Weights of a small image captioner.
Model: 31.9M parameters, 48-pixel images, encoder arch vit, encoder activation gelu, encoder moe top_k, encoder num experts 4, encoder patch size [8, 8], encoder width 384, decoder width 320, decoder layers 8, decoder activation relu.
Training: adamw at rate 0.0014, 15000 steps.
Data: trained on regions of photos with short descriptions (Visual Genome), 101725 training examples, 18.9 epochs.
Rows from block 4 of the text decoder of a small image captioner, named by matrix and row number. Rows with one number belong to one neuron. Each number is 500 + 40 x the weight over its row's rms, rounded and kept within 0 to 999. All counts start at 0. Numbers have three digits each. After the name is the row's rms in percent of the matrix's.
Before each neuron's rows are labels from the 100 texts, of 14976, where the neuron reaches its highest value: "fires on" is the input token at the peak. Only what is clearly more common there than usual is listed. The data: regions of photos with short descriptions (Visual Genome).
# fc1: MLP up (decoder.blocks.4.mlp.fc1.weight, 1280x320), inputs 80-159
# fc2: MLP down (decoder.blocks.4.mlp.fc2.weight, 320x1280, transposed), outputs 80-159

fires on: "and"; "the"; "of"
fc1.619 094:541562529455491511528509523521509434518507448544438531505554490478554554460521521543426441592492554485473476512520433451546469635506494558439577457553513493597446515512453410591410511456466451545478487547522479504514539533458502482594465485
fc2.619 091:526434466544470466449527637513548474503480458461521500567482513539522485508443542420480491443428510483445443514517472515479445490519513512477503520426529483497479544508501495510520457529521471440459559567552522410457547459543489517522494443

fires on: "the"; "hand"
fc1.6 100:512536536468493483485487486495513490575422499495547497423537521537449504513468469552497481499454470481473508522519480381523549517557524461461490460516585525456500538463469483555557455547476488487492497476493414530553565460436506541522505541
fc2.6 102:534432448497490461522458543528491499548493458466526597532483492518489555533508530503474592444436516512489446486476450499558512450526467454507437520406520462465463525504529496488404533511515478481490436545559490532483470489529480523536545466

fires on: "yellow"; "blue"; "to"; "green"
fc1.130 078:489455521439492499552478504541507462491526541513528484521562510516448481464528452484477557467493449544484510516542502523560492502449421535525481481585556443554459446478516441546513457457480507434572529465499481523570482501491506519492544506
fc2.130 070:508498495512558485496462463511482576514475462546538576484488515544499472480482554469498454493559521501449486435550533484536530505537461494519443521530516468506467515528411477569513513467496586496493385518518502480423472480446430520488523490

fires on: "sky"
fc1.228 094:467480547480483465516542510490486472537485438549435516462569521458528543491452459560499510519503444467497436539501437380598434644475451494462524473506466498571558489492525475498518509430541547570510448525536489493572506544503546446479470531
fc2.228 091:450477538428499555518513567459475451439490504558594509472476433496485491473505514485436483458560531452413515436505475503485480496492534467433489514510478483479500573516457535508429573412379448487498462481482498514459552490568467548545509471

fires on: "sky"; "and"
fc1.303 094:488505546464481466467546533507577443508505545516512533365484458493572479488495424540573485473543486521572527505442497481541541479494495522476477507494471457487539527475547533480476463484520469477516546478486518500478509547505477489495476433
fc2.303 097:544471521500492536522446525453504541485450469527485484555488439489529491499536442453512523504460479488494499561433477573514510504542507545447529499541534609520535549525575427432441494523521572540459497433538526535551510513524588537441488545

fires on: "sky"; "wall"; "color"
fc1.624 105:449511557481549449531540500519480518508523554537490505544508382453473606511471532553558563513459541491464493468547554420508469523490462529520495491469488510586498493528572475497483378467478486530566535498488487562506495507503522408450501535
fc2.624 101:490534458519480454486443533493493505522436454523508559573505457525474447492465473514475467518511448452556553537498490516545509483521500548478475507520552462508510460457486405544487554480443586467438462531537484518555468471463504542444526516

fires on: "red"; "green"; "tower"; "of"
fc1.661 100:494480587474534501531473541568495476505540561511486466496515437491538563483562521576475535596520490498475444483552519509494398534517510451462551492512483485483448492542472503528463513467529504457552453468499478575500541431516476543441504460
fc2.661 099:459487542427511541476499511508518455546572497550517476485525525518482517506498404457452455501475509477456463516536496505551470542472521550525537438485490512543521535516488434485486464480501505507490524552461469442449473508524437480456460479

fires on: "with"; "has"
fc1.81 122:490510663428516532510503494513525427515483545538541544539500498520530539517533483569470516481504473594480486540509528488515500476476576533507499455486480486479527531559496530509493458407464534529525516498493436508488529501497537468519461497
fc2.81 126:548473502449513551555441478489494478522505510505462500460489544538512497475495479425503440486476501553493436442529534539530470457533497509456474561564410503521443500482450391474446562512447512499493524507477525477524369539524515536427458524

fires on: "an"; "blue"; "white"; "with"
fc1.557 110:491520532407506483548452463513521526575491531545502528498556507488448487475497472529449556553480476502533448489532465481509450539556511408502493459450523419543521458520521507489509544539574465489489442463435494517495564587439513517476529499
fc2.557 109:510523510489469472523499496507491522488520543540511439461475511543591456470504421476550545524538430610511511521469570516496482472454513560502471480506479547531515558489513444465515492528528485586464461521491530540563490508509509441462482479

fires on: "are"; "is"
fc1.69 089:467510570481538498571487455447521510522492558454504454568466451637449503512454481499521529552526509568500484519444466523488458589547523424455557497476505538538467572495493479489519498477481542505529490485439495532479556480434462578493522515
fc2.69 083:489527500556376478519503498457434465447593495613548510569517503498615476468631500501486501482569502479477599508405491482548437519508567509511528507448475508596524500539515416547541499525510521477506500539514534479475510450574494446475504470

fires on: "red"; "green"; "with"; "pink"
fc1.642 092:531463504502581467556522539575482455474507461514464461438501553480517507548537444548564530449410462518463465466486467429445486511421441503471524476443487513520533461514452499467529491526504575545463414503508482505529550490470590497490415518
fc2.642 085:524513425488454407549510531582497508473486451546493579512467488520516553561464490534474477497510479499553523432486469485533510460512581547508483545500500505501483433466455421556482505523452539470560483588489526473588515419495486521499507552

fires on: "blanket"
fc1.53 099:534529450505510435487469495510491450563499435503508543553529504558593524474475489485525507457544462505451436478560470390546502493529485552502488461540521527523468532523436476538446502462487513480476501481502455509470557495516474551583533481
fc2.53 099:500594521524521501494447465462568380456444541487523423523485543454546545501510536586511526421505513507504452487543541606541469475498524472593541560456558525478492522481458521502499414482518448401462490565478489498449493500551510443516533509

fires on: "and"
fc1.493 114:424506528525490490566466514551490451538509454513492487522520481489470509523521477581583514528496498509542584490434523480459521506455533549539506424515501500536542473575490454451450494547480531548422506518511474499505562517502572521526537494
fc2.493 121:570577454544504500462488473580498542479477494530463499508520486507467527522547514446479494481456520488480474551535574524541459494533435515521431432455490443472534484480489445434503546581508549462445495450487446493535443557483473439516476481

fires on: "man's"; "on"; "of"
fc1.447 101:499550470506506383563470498539506451499523513505443499551549536464516494552454475567528495414439513496503538481479511426547493450536487528495568501474495410467546541480484541447575446547484524446512513595508474495536495532500501485537532494
fc2.447 097:426562471487451482514456416583490464568551521463504482561488531477411516464501516504543575582482528490574478585474476553438446570529510457505513430440496509521492458503494477505512492491502481432513548469451490492512517556553586504498502504

fires on: "red"; "grazing"
fc1.670 076:552453510492495497471503521464530505491491454536503508456553447538508548552528509519437512535492386583471543555524494491523479493476529460495423501482503481491441420541500557489527481494561535536570530469517514585526495520451503585490490453
fc2.670 073:483504531476523470500440461458558570468458540509463562514527445487474525511499452514535473498493553586541520468527505472474537522537457508523423455492480472600474591455437456510462489540426514498459491546500542444527565479470524501556473514

fires on: "snow"; "t"; "wet"
fc1.694 111:555568582445456444502468417449484461483500461532479576488584507464517494539507485566486454519467537511494449500498549504483469628577460452531530500503513478466490500536618416475472525500495474453517555509450432490521530491488526531473462386
fc2.694 116:489572532462522447556420465552551531473438518463449475490510484522487520522438497509533489550552496569466458583491523463507515480492479474538518526481471506475523441543531555434501553452478483561476448450477516522484473486483537534528448452

fires on: "red"; "tall"; "orange"
fc1.581 099:497514525468554485564477533480534442540501461518472486423552447535459591560494474505452526572485477541547519565519484525514504534487510523486521508490519498573477479469439496524517496509544515528571502519476519533556469499442494570429451533
fc2.581 093:527529461475468449516482513539481515475507496457472541563474487527516508527451553541513507505495479463525460383420492465485469465553543504573442489521509446410492516504523483545528481545510450420508523483502501501552567529512528521528542472

fires on: "on"; "with"; "of"
fc1.338 088:531533518497534481446540563509561506529490496491470480453542446547471565563498546551459562433481550504466502495512485518558483479454543445497462472521471499503505497498470488441512518472519557489526523471510498501518502473511488540486429516
fc2.338 083:487423395477460529546534496514580527461532555485529504555471511526508473528515485511426531485568525459466486541508481527489508495469481527513497593455531460555493431450504536512494523516502485512519454480452495550477466536491465492488547562

fires on: "clouds"; "covered"
fc1.316 121:478567510490555448542496477587537520502513528488455476502571511475536500527500432511591479536476453552501419486519551444528466528491455547485574443525482512553501438536478456546539499556464479505529466617527410449531529545434518421549442499
fc2.316 131:439572488504482536543588501475554538602490522494489413508598521580535513448475531518455501509490522509517472451529538424485534533511431475444547496532487506449495448441543512548476478519428454483518408496504488431451477512425509489498513547

fires on: "an"; "the"; "of"
fc1.175 126:482487567479514448581467468475446474527462473513536501591560429535468508522499526530479492551505509466432392501428407457518526559572511455434513495424532527550562507570456443520418534448501515492545535465527516533445606504491514507484528510
fc2.175 130:474482454484472486493482557578478508527408520499513474469431506491579539544400481557502553492557476536550552472487479519543476442550491505578478532473447505533535528405473489451478454458522530529438498557481596465462455544502485464495443502

fires on: "sky"; "on"
fc1.38 081:529525552431434484530526486476481534502451539531479529561499457534487509500522502521450522533546474531511505520525535412468476521438505507508478468501510416500506441473512496519525462460540480542529486478521387537487520505505580450562512547
fc2.38 074:474559488503512513464496535534423480491483454490555523480450525530555525518535561486528477522417524470478504519533496550501483483397499593523481510576427573439533568510458405510436508528474534493565531496493516508568489444457450502493521496

fires on: "yellow"; "has"
fc1.133 082:522485543471527524431485450468558443502512481434512424517522512592478551482496500523496522538581477540476557499490490478502533593503478421515451397497480521475485572482497493565491479452511570512508562481505450526475462503429556522467486484
fc2.133 082:460483498513424464512467495463458503446504537469513539475517484489466452567534451551522555524492471504560508540394505583478464475525501502474485509520493507508509516517514548424498547477500475600511512500509465456543501543453541480510493588

fires on: "teddy"; "and"
fc1.42 087:537556491451512488584554463540470508555490467553417535422507552504473446473437534488482537571484489557536484497500549468520492527472457492549503518546498415535460519491536570436495463512550442565449459534460445487523495520515478445523438500
fc2.42 088:452521483546490446429439502537462478518541513380553505509456516502499518487525495430543567499535423480506491536484491475550470530444458533484530499504517519405473564452578446540535481497512531470497574499509499557532554484457595543510473412

fires on: "<end>"
fc1.444 096:476547426500456415491486541557521482516526491481389484383605493492533472582484536467550501469482504522543502622544505471530496514535537481493538434505506488501429450440562478503493528525534495545463479534521505492510469510493520463546527494
fc2.444 102:440456445514478458519523549537477486487547543527494547540474495502443478597518455556536470560580519480554466511525547431529469555495540490469458512486486498502537474548520422479537511473495500511435489495530533464466462550459565533517504505

fires on: "yellow"
fc1.19 103:502510510509491464471502410514462497471482497485483517484511519433484520510579501462497522580470446473489450461536509542495417604488413512462546460475516469514480433540514447529545517502507553463546452479446465600484523520507524510480470490
fc2.19 105:492460515503551485464411502572567517501466481524393434543523559545458509561479478568478522533535543499520508461544443547539496483523489472455446476512542522466502473526509509520485531512497568506515440565512466539472467528471523500466457525

fires on: "<end>"
fc1.464 099:572455566441564480438502506552521519471455547487539542461482491463487544521542457489430528472503464492544517476473487509492486482605543482501468504448494459472480433491489540451533470475546452537510458461489454576575522499439471523561450491
fc2.464 096:431504460508456489477514475573466599535495551515497528497470490459556493444448504514517486474504497488546503477547534562478525501509498516446562529480499452561508419558498501508469514447419506482473451564599524443503556418528476492538513443

fires on: "and"; "hair"
fc1.97 099:479525515442482475523582553571484500493524427563434504448544459507418598542456562514474487600455504474465484525503473515492558536508477541497525472557471515522511513494517457548486477471460514524448407474459489454542526532543465532526477430
fc2.97 103:452460474494542559490489541426438578485526476515483485540490536489482461499479520429504496570505535548513445573540511486452476522440521533517507479577501499443545547475513457484536512528470531504424507448491540586475542477492509514509517515

fires on: "on"; "section"
fc1.164 096:474502520502450493546474513563513491567452494505443528503490503474540516503469462502538532478508518496607542473533497495543586524445454491590529437491528441525482509483539506533522559469492481503445535503494500516496513433530563533477531497
fc2.164 092:382538463505496476518523520500506506427470486514457455538536537571467516506450505556510506535550511544476450513553564371558437492438521553519523497453465498484521491452405569518504597469509571530526468457475549448529486519469445535535507422

fires on: "<end>"; "is"
fc1.473 089:463473537478507525527521553517499539539469524527470562515511387512540504501459470480507461529553493562495539565515448505534502513494527486476480495556484459517555512463449517520449432520435506496578577485541476514571500485469503490539510435
fc2.473 082:441490479558587492448472495553548506501509438470470551509464541509501549577512514503559530540513521512520484471521554459480557494476484625505557479476533571427537449522560472522536514528434517500497450584529478471472484510471496456439516498

fires on: "."; "truck"; "station"; "building"
fc1.530 084:536467534509479522466490473471515464484476577552456462534523465582503481475498466579477566555478514522454565507569553464534502483521452499467431429468556474455512556518473446451487428475521505511381484541478515539418517519500568563458521482
fc2.530 082:527483493426528456562514464501478521395497482452499471550513588457529488513483507471477501512546419514410482508513452544414507469392537466573519509526481468448522536593522542547444520494451558508553491472511464454506450516515472502489510506

fires on: "on"; "of"
fc1.231 092:437502495481493510535488549612586476509526566524539431481506435474496483558484464497439506470501510442547492562532543487522476506506450507476493469531501442516458458449523559540517482588573516460503496512494519529439472495541476434482483570
fc2.231 090:561510472489489533493459512500453422482531518511486477506464509551528494490552507461548559472511528502500486528452445526474519500443473540480547527404514530473523517518472545575521538479487493467497578495522529506497472496492565517511486567

fires on: "teddy"; "bed"; "sitting"
fc1.244 100:435522499490450510563529469580526496534463532507420426423529507528554462499514491531498548619479512531530524533463526520495513564455451555460529522540473492473504526516507422524448487546491466529424482497468463533588522528494586507523392484
fc2.244 105:503526449501543458457492447488545539536539488476542512513561463466515509443493466569521568490478468547500496484492514544509522448489477469501468522532531572520484502498517459475563503443471566470507469552442441476520484490427470456557551529

fires on: "yellow"; "no"; "of"
fc1.744 096:530497491494514443554452490474542414471469400489517468502580545558550485503548451540517475430519413514505509532552477501592456524528461543513502484491524501543478446532463474498496488508515493444486534497502478482499510504484510481472472486
fc2.744 094:460496541470525515488464450547482548506484519480436554530493489507479534447540532481498552459475533519424446474474467458485544595466438476566440493515513585483551516570508510525585481481534497530426459486524541504442532445536500536514475453

fires on: "right"; "and"; "left"; "to"
fc1.636 133:530495542435524417552443498446507507473458520523520521492496415518496472568484511557554566469516531538478450552437477492485489543612511453474500476448566497585456466522502529488541545459527429497534480501458485525502604505454494505541528565
fc2.636 144:546593506483459509471435492460476463533506464499509458487542500539456530453543561518515513451498484492514539484534475481485512541571416518573509513486545557533470545459516506459514410536539496512487485531499462518514425447531458536493402459

fires on: "on"; "blue"
fc1.732 080:481491621462589509505460533447475472537463478470480510425582478411441482485464486535465511498456517536509410462526484575480535485533489469561566392484498443507520462580459432479431552482510527517597481437506433483496517561399527542504519452
fc2.732 079:498534515530421501522520460454559491535465474531526438495482511526504482483517560497478489505522521498465460510477499464496532501505567546535515520575474494470505493416528580447577422531455428485448481376547532532473483490549513468531532406

fires on: "the"; "a"
fc1.745 091:469497484430472493493472549562567445522390508492484455496540390511519481503477477477485468561496483492594462552521451446494529496544476508493515464484536502517511484450484548523510477577463506479520518542511490546458541463548557518572461458
fc2.745 096:437569555443481495527528485522488564530488509465519560512500437555455473472476516542547495471471521538490529427496495572515545482499483440529488497469525501450536500508519655444417566444514553516463489550545541519476531498612554475447424477

fires on: "are"; "with"; "flowers"
fc1.599 092:491547466442548454509495535505481462539497480484437493488489475532429576444469458543441439503481441557481533471541511451554444511469488492574526493542558485485506466511508457485499559487425476507559475495521461564478557544557529558504569510
fc2.599 090:474455487471467473432496525524550503507655476528523497401467426494473506499530495499500543436506537487466511560507511545529525504473492576550570455546444525483474531449561472509497554518462475508511558523436488473470456484405552444421451493

fires on: "the"; "of"; "on"
fc1.573 083:467506580495485494514494451473501508487496472473522518490537488560427513612446449493531442536510498541436494481463458478478443600565511483487542461531469491509469537494517435500489563502504476440494536498498459614465534492413508623524455522
fc2.573 079:445451471493496545487498434524457549482544579490502495462489532455472488537519497457504542541553478509550510501460514473497497529543524527514480525578487527438476495486521454471512497459426541571557423498406476554601483492507454435552484535

fires on: "red"
fc1.736 084:497514537439542481481489509509520504526475479512522531490505481575515517492532501602476537566573436578519535555569513480494504527579465491456551499515536538496442472482489510458511482489472440535542435508498515561506469557455513539443475441
fc2.736 077:498500559461491510534525535501537539470490581555461489526502461477402394457505512459440451424488508488381523477519541459496516507487526508532502516439512480528496387519527508511517502533440534477531504606491539460474469542506441454481501531

fires on: "and"; "behind"; "with"
fc1.64 101:444490504417515485536563473503495481488475487570424504537570478540542510518503520532484476611483484513470513475437456505511549509557576469549515516558481471457492443422552462547447545439531526510446469505443521475518520560516473470526467447
fc2.64 099:397544544547448480504505526508512464428441515493534543469527457551473419423547426472487538437566441507501487533519581508509493538520482519483561442488449451460523526461528454461460443502497478521468475490461455538482558516467559485538511525

fires on: "."; "bed"
fc1.451 098:544557543476562481486461487505453478536523502468424524538502534484476509496548536558455555496465488498446417478530463514501471604453467469536477520473506473492517503466451414506463474480473523499446454480426496519506536519486531489555435511
fc2.451 100:536519544483458479475507530534478459495471483458513481508541543497518514486478541472504536522430550500482470544455472505487524422494454498529514519525447426512486463442497437506421557513528569558533522512508526491538481536529498495541506468

fires on: "the"
fc1.347 109:518594511502522456534422470514463482561527580473458454469530486502466478482476521492496463417484539555548517497529570495561486532624467471533499456470493516539486523546492423451505480508517472512516472551472478578604520540530499482497462525
fc2.347 102:466547502549436468540496522482561477485532551489535523547477459494523582473509441550442563476546445473498521505397538447470485413533497506495536473516469525554532475490443526508519478602419542491503453529459469472490536481535471475527522472

fires on: "some"; "in"; "tomato"; "is"
fc1.86 104:478552524533495544500446485477499497505496442448477485484566491473512516544456503487496459596396509501495478526445411513536537567465495453449532489444523497515556602531485514462466475472498550493468506543520517501456595518460540464498462485
fc2.86 105:540477459505560502470463531510535517562490485475501515571494513487451466543614512496475565526508548508476523454533409475481504539483531475482491517465516560521519534483473543461501483478547511451552616491495526512549527487538474535471516608

fires on: "snow"; "surf"; "cell"
fc1.166 084:503493535475488457536505511546465433463446506473449516449499427491488548499564505465465515507555533537481471495549465558580476536461521455515481468487516494593508548574481510461484467458524432519554599434498545463535541532445505527450506486
fc2.166 078:464566446502498452524526518486526439495528561506536525550484516565477543520526542515498533533488459513506549491475456473491469534479489430459405522517540508545506469469470478466582518497484462429453483438472506479576522469506510492581467575

fires on: "and"; "parked"; "of"
fc1.439 106:514522512517582540458495515525558443457547495611452453474519464533523516506476475550496487534548468516492535491516512538638556543495526466525439556460546528524480500583483509619461447415518501553483462502538540454532442500476517584461463510
fc2.439 099:490519432509501514523490512482581500525487462492529546575566511515543536471460544495451506457532493456563415485418480421515454484535487507502510467487572503490504518464505481430598456471459488445514519524507490519449525521604521510543552528

fires on: "with"; "a"; "and"
fc1.577 101:483523545463506488542480456495486464518477484490506512543506467475523484501516493548479462538499416546533551571450465449500535473528563522543486469513503474516534481453479470474435500454424407585442575507531572603505593545446522487481486547
fc2.577 102:552548534516480551491493517532452503516496507519497522467455536521543430591407554525493556429485526520568490447434447497542532492456471465435496503501486518454562492483537558482395493473532497596507482433558525400479430558553497486474469570

fires on: "<end>"; "cut"
fc1.393 102:491492460453459415540563534506546473451450468464500477479559514509553584546470453460530456523462567476534539504526553472478432522490456601474487442576530511564495461492474499484491488471485468488577507514512428533568470500507532508455512462
fc2.393 099:538453588509539502513481540468489509442476475519558571496513473438451480420503472425463433522478561505449512435520541562404538497535476465524533510476494532504518475525514452455561492490516516477497470476508464426494489475539467462448523498

fires on: "tall"; "right"
fc1.564 098:458543583417510482487511497486509526540502410534448462431550521519494503564511501514480535581514487499496496546532501505507477488482479480511499489524514546595488520554493492430481472481538501515468536538488457481564468528444529496503480497
fc2.564 090:414526506532431476535435502604441558465534514523474422507515451449397516502525450515514518520506520519490488541452510486499437500546447520538500456544458401418488505476540489530549513572475483481524519534577494537501472454528600427445486487

fires on: "sky"
fc1.479 088:472577507429460442588514470548522493543504528524396511460537490397571505494555446576486548470469526533540472554517514543553466527459506546547504486495533523530494516419504495537514508517485528439538486500511521486555531478537508479536476496
fc2.479 087:533518525513484531452507417529497456447403535462465611552472504514489383488486543558536430441485503585511509451493544415527558570508493498520434568418454460431494497465480463485441568495458453479445464538486503463401449601525495575494475455

fires on: "the"; "bike"; "leaves"; "and"
fc1.360 096:508487557459504471496516469511428513592514475523505507505468457490435507511486532492504577533484418492505508518539453465456534563529499486516491481561531509495439552550549547573461514473555482499495411481508472462526501611387486514461502526
fc2.360 093:512454485570443534512531493540427480458500578496491462474486468506490501505545461479568505488433517454440498486421478460552456499436516630508516380469480461455516515463485466542527517508480404479502499469525598449502549494545550454580496450

fires on: "with"; "next"; "wall"; "attached"
fc1.567 130:472523471491497465521570562491516485529505486533420527429517480497502521452466446536547480476483484469510576528487503392477446465453455555521535462554473408546433486440473516475560521563469441535466450502517524506584492601549518516521477485
fc2.567 141:505459467492491477493488528461518443454484530545553428516517470509495542424560485492558521500590565507476543542485515491454508565569469454509475409458527501481516474469482495521537509469521483474454562496481520584477505487563532510493527476

fires on: "and"; "of"
fc1.389 097:518512555411509524513504455554503497520544430544478497517546520572467461571479447526469460525554453495553548547513503463568560506513516441468477485515548542509505475482521530502554581454512537546531475480430541470496534606482487524494485553
fc2.389 091:433561522518493428510486518506436556472530465493535509494533444488460509429545502548610546484529457527495531546470454570489489534420438574429449532507448445510619564550477425586443503431488532562495465497544421527457513476519536457529494477

fires on: "<end>"; "of"
fc1.106 094:474496441509450553470458486551541523499459526610465517502546462466550519507494496525526499501521521495550519534449481525506503506476464465516476484431542482495570511514462529495468548527541538487465421488455507558403497407540591527477478508
fc2.106 088:527459568473462492562535510438478477451493471524497578515508486477458464472494547505450478478482510488500459462574538535501445476542461558532509509546511543486480501527485425538557551530388565547504516500559489442527482496458532490461505504

fires on: "."
fc1.377 068:537507475487460527588510534502557489577495514482469467527570495546539523450444475500469508543484456468488508565525530521535527548525406488488573446482526477490565480462475499417448471487465542516520443553486459510424483498538588484534471544
fc2.377 067:531473451522454465470457504480475539480521457516479522490448529514470511507484528443512519492485549486457536536537502530455544521424522520458489542480426509454483605441496550507512525486524531437449490522525563416544462522493454445452486518

fires on: "wheel"
fc1.705 095:554497457473501541527527521521515455505489479536522489535514476594503521523427541572503479541462469555467493522481483442541524468514491430546535477505548529492426514461487472543478575489506483421525453465472500451515517528483447562525549434
fc2.705 090:521537523496557484447541505427486536536488573461525505461512491526534566538507485502561456545589553481445490472459530478530485466429470480493465500522531493438531562515548506502450439518539529496498511559482472494510534506455495462490485510

fires on: "<end>"; "."
fc1.669 121:488519501471553456509558515476465476471527469516494465521489459470512502528497490505543553550390410516527487543465528468498489484503489491487495484472529500565510483502536517450541481536496445497542446491494452524524501550469531504472502510
fc2.669 133:489512537443536535528548446583491499466525578486500483560491548453468487488526546484456408553499476462519500424482462511489451529502402520535493545480511463532520459521415553496515502485458514557551453496499453457582463521467511455564486561

fires on: "on"; "of"; "with"
fc1.279 084:582511534531516504492479455586544511581464541516482485493557505511405524571566452450459474534486464519527596488474457522501572526492502471434450491447567499516537466579511524509440516551534485493487432500472479504452580514450502622463505472
fc2.279 088:603490558503458451491564403468396530522538530520519530467499566524424530439485490499456481514483546479453502455594530529462466448536521513511507460451494517432457552526476569507554563498491482513485513465519444514492580565594462514564562545

fires on: "with"; "a"; "and"; "of"
fc1.427 094:468481465415519423572525525496455528484498492569440564455517417459476504514539566566476500468461494495413552476484519543494436527525541531477447518496541434592511422487459436480444546495456540519407449468465464490502544524513465511512516462
fc2.427 090:557529505439515574535476536521543526481500500482487488537459400437536514513539447474488510438421422494422503520500483508447479442495502532536473456471525573419511537511528553567552514536568550444581504495553502494496493493479526524460501506

fires on: "with"; "in"; "on"; "a"
fc1.48 108:504514449437533518531507537555506489516496484529460455389511456535482579516512459444522508509480451452478531530532577518470550518492477454474500476536486451525476493451470547484556504456522521577449499497473545504547511560497472533519410526
fc2.48 106:477487550551509536521579543445558475532550504479497507522462495485552521485528512534487534475524480472530521361522445464504511523483503541497537548487507483521503483528525402505526494448467533544519503401533550511425479433540490513459469529

fires on: "and"; "open"; "the"; "closed"
fc1.258 095:522521486475534452506464504465574483606514539482444482501563499551488440500438433597477498489417494504458463612495503511473464528516516519542524481505505503513518390481473463455527497506541521518505471557503454512508502558477541495494590501
fc2.258 089:478465568502510484509549487435494518520494488510492469459563489481465504532466532512534571585499544542511485466502450515489504463509451431577439492482513479488519446500526533473495517492596519476459523476543503516488469491527546540479469452

fires on: "clouds"; "covered"; "are"
fc1.173 108:483571483494519423471453551543574461561506536486516456479537419478501495502502410517497460506501445498462519503574497456529486527528492553507461488496550506501518515533507444522497440597459472440541504515538459499510447520487479509513453484
fc2.173 105:465496501476535532511503461383522535516473428476413534496502543509442472482499552500507470561462516488535473463581500486506460578533441447570475532488538461537519454522498559442502547468474462551437437452469485450498463525416444544499494482

fires on: "on"; "and"; "with"
fc1.16 089:486514587538508471514508480603486550485550473460469534465499478515487565508524495527456546512489486527494472534551472513509500495478459491519568422503468479462466523454521524494553532472498615417517509510507547478494535466496512491503515447
fc2.16 091:477506545541481508566507475463434543472508511493511518476500494421511470492508528492467589587552540441447525444530547454471516436509455459485478550514444508539468501490546412408521502527548515531488489489509424536482442468563497459545500445

fires on: "the"
fc1.100 101:522462534520474522495522532561586523596495503509487438526589496547501529482464508455426475586480480555474416547540519431492475647505514488493485456477549484396499468546500527559472478488481479469486473503542503506481549487493530560460486539
fc2.100 099:533530510531483529503487531532497497531485483539546535491456522437464530588489396476548498462529493440430601508431491568574551431489523503490505478526542519532503537503455486461456483490524450422503521506477488524473446498487458508535504514

fires on: "tall"; "bright"; "and"; "of"
fc1.409 111:520524522504593472608453509488509534509512447511450475443496470476496519588527524509534528477436457524451498487462431544486468514511513519544497483442483518557509484538453469455484550462490508500605542492435535496576506460473503509514489546
fc2.409 110:454563559522449484483525425465531447483486491438446444542571488515436544511541493534491525562518513505522458529496491454452457620532496443579499484465531482440525589495425513523506530556527483455526590473546519573526488458533540477573538435

fires on: "on"; "in"
fc1.538 103:453504571525526485498423455504489521521508465450476486471518478579442539550516470565449504482476457504446364516514532433517476498493539487490497410470509500495536531552592433435505506470531436519462476573556408486467550456536523526525512486
fc2.538 105:486506459507466521499461477477454518517545492518539480511544399547470588516482446460492540481487462469531507583517511505456483453535494557465531408494528524547490523568517512511521439529501439525463509556531434555466511502539521470475540522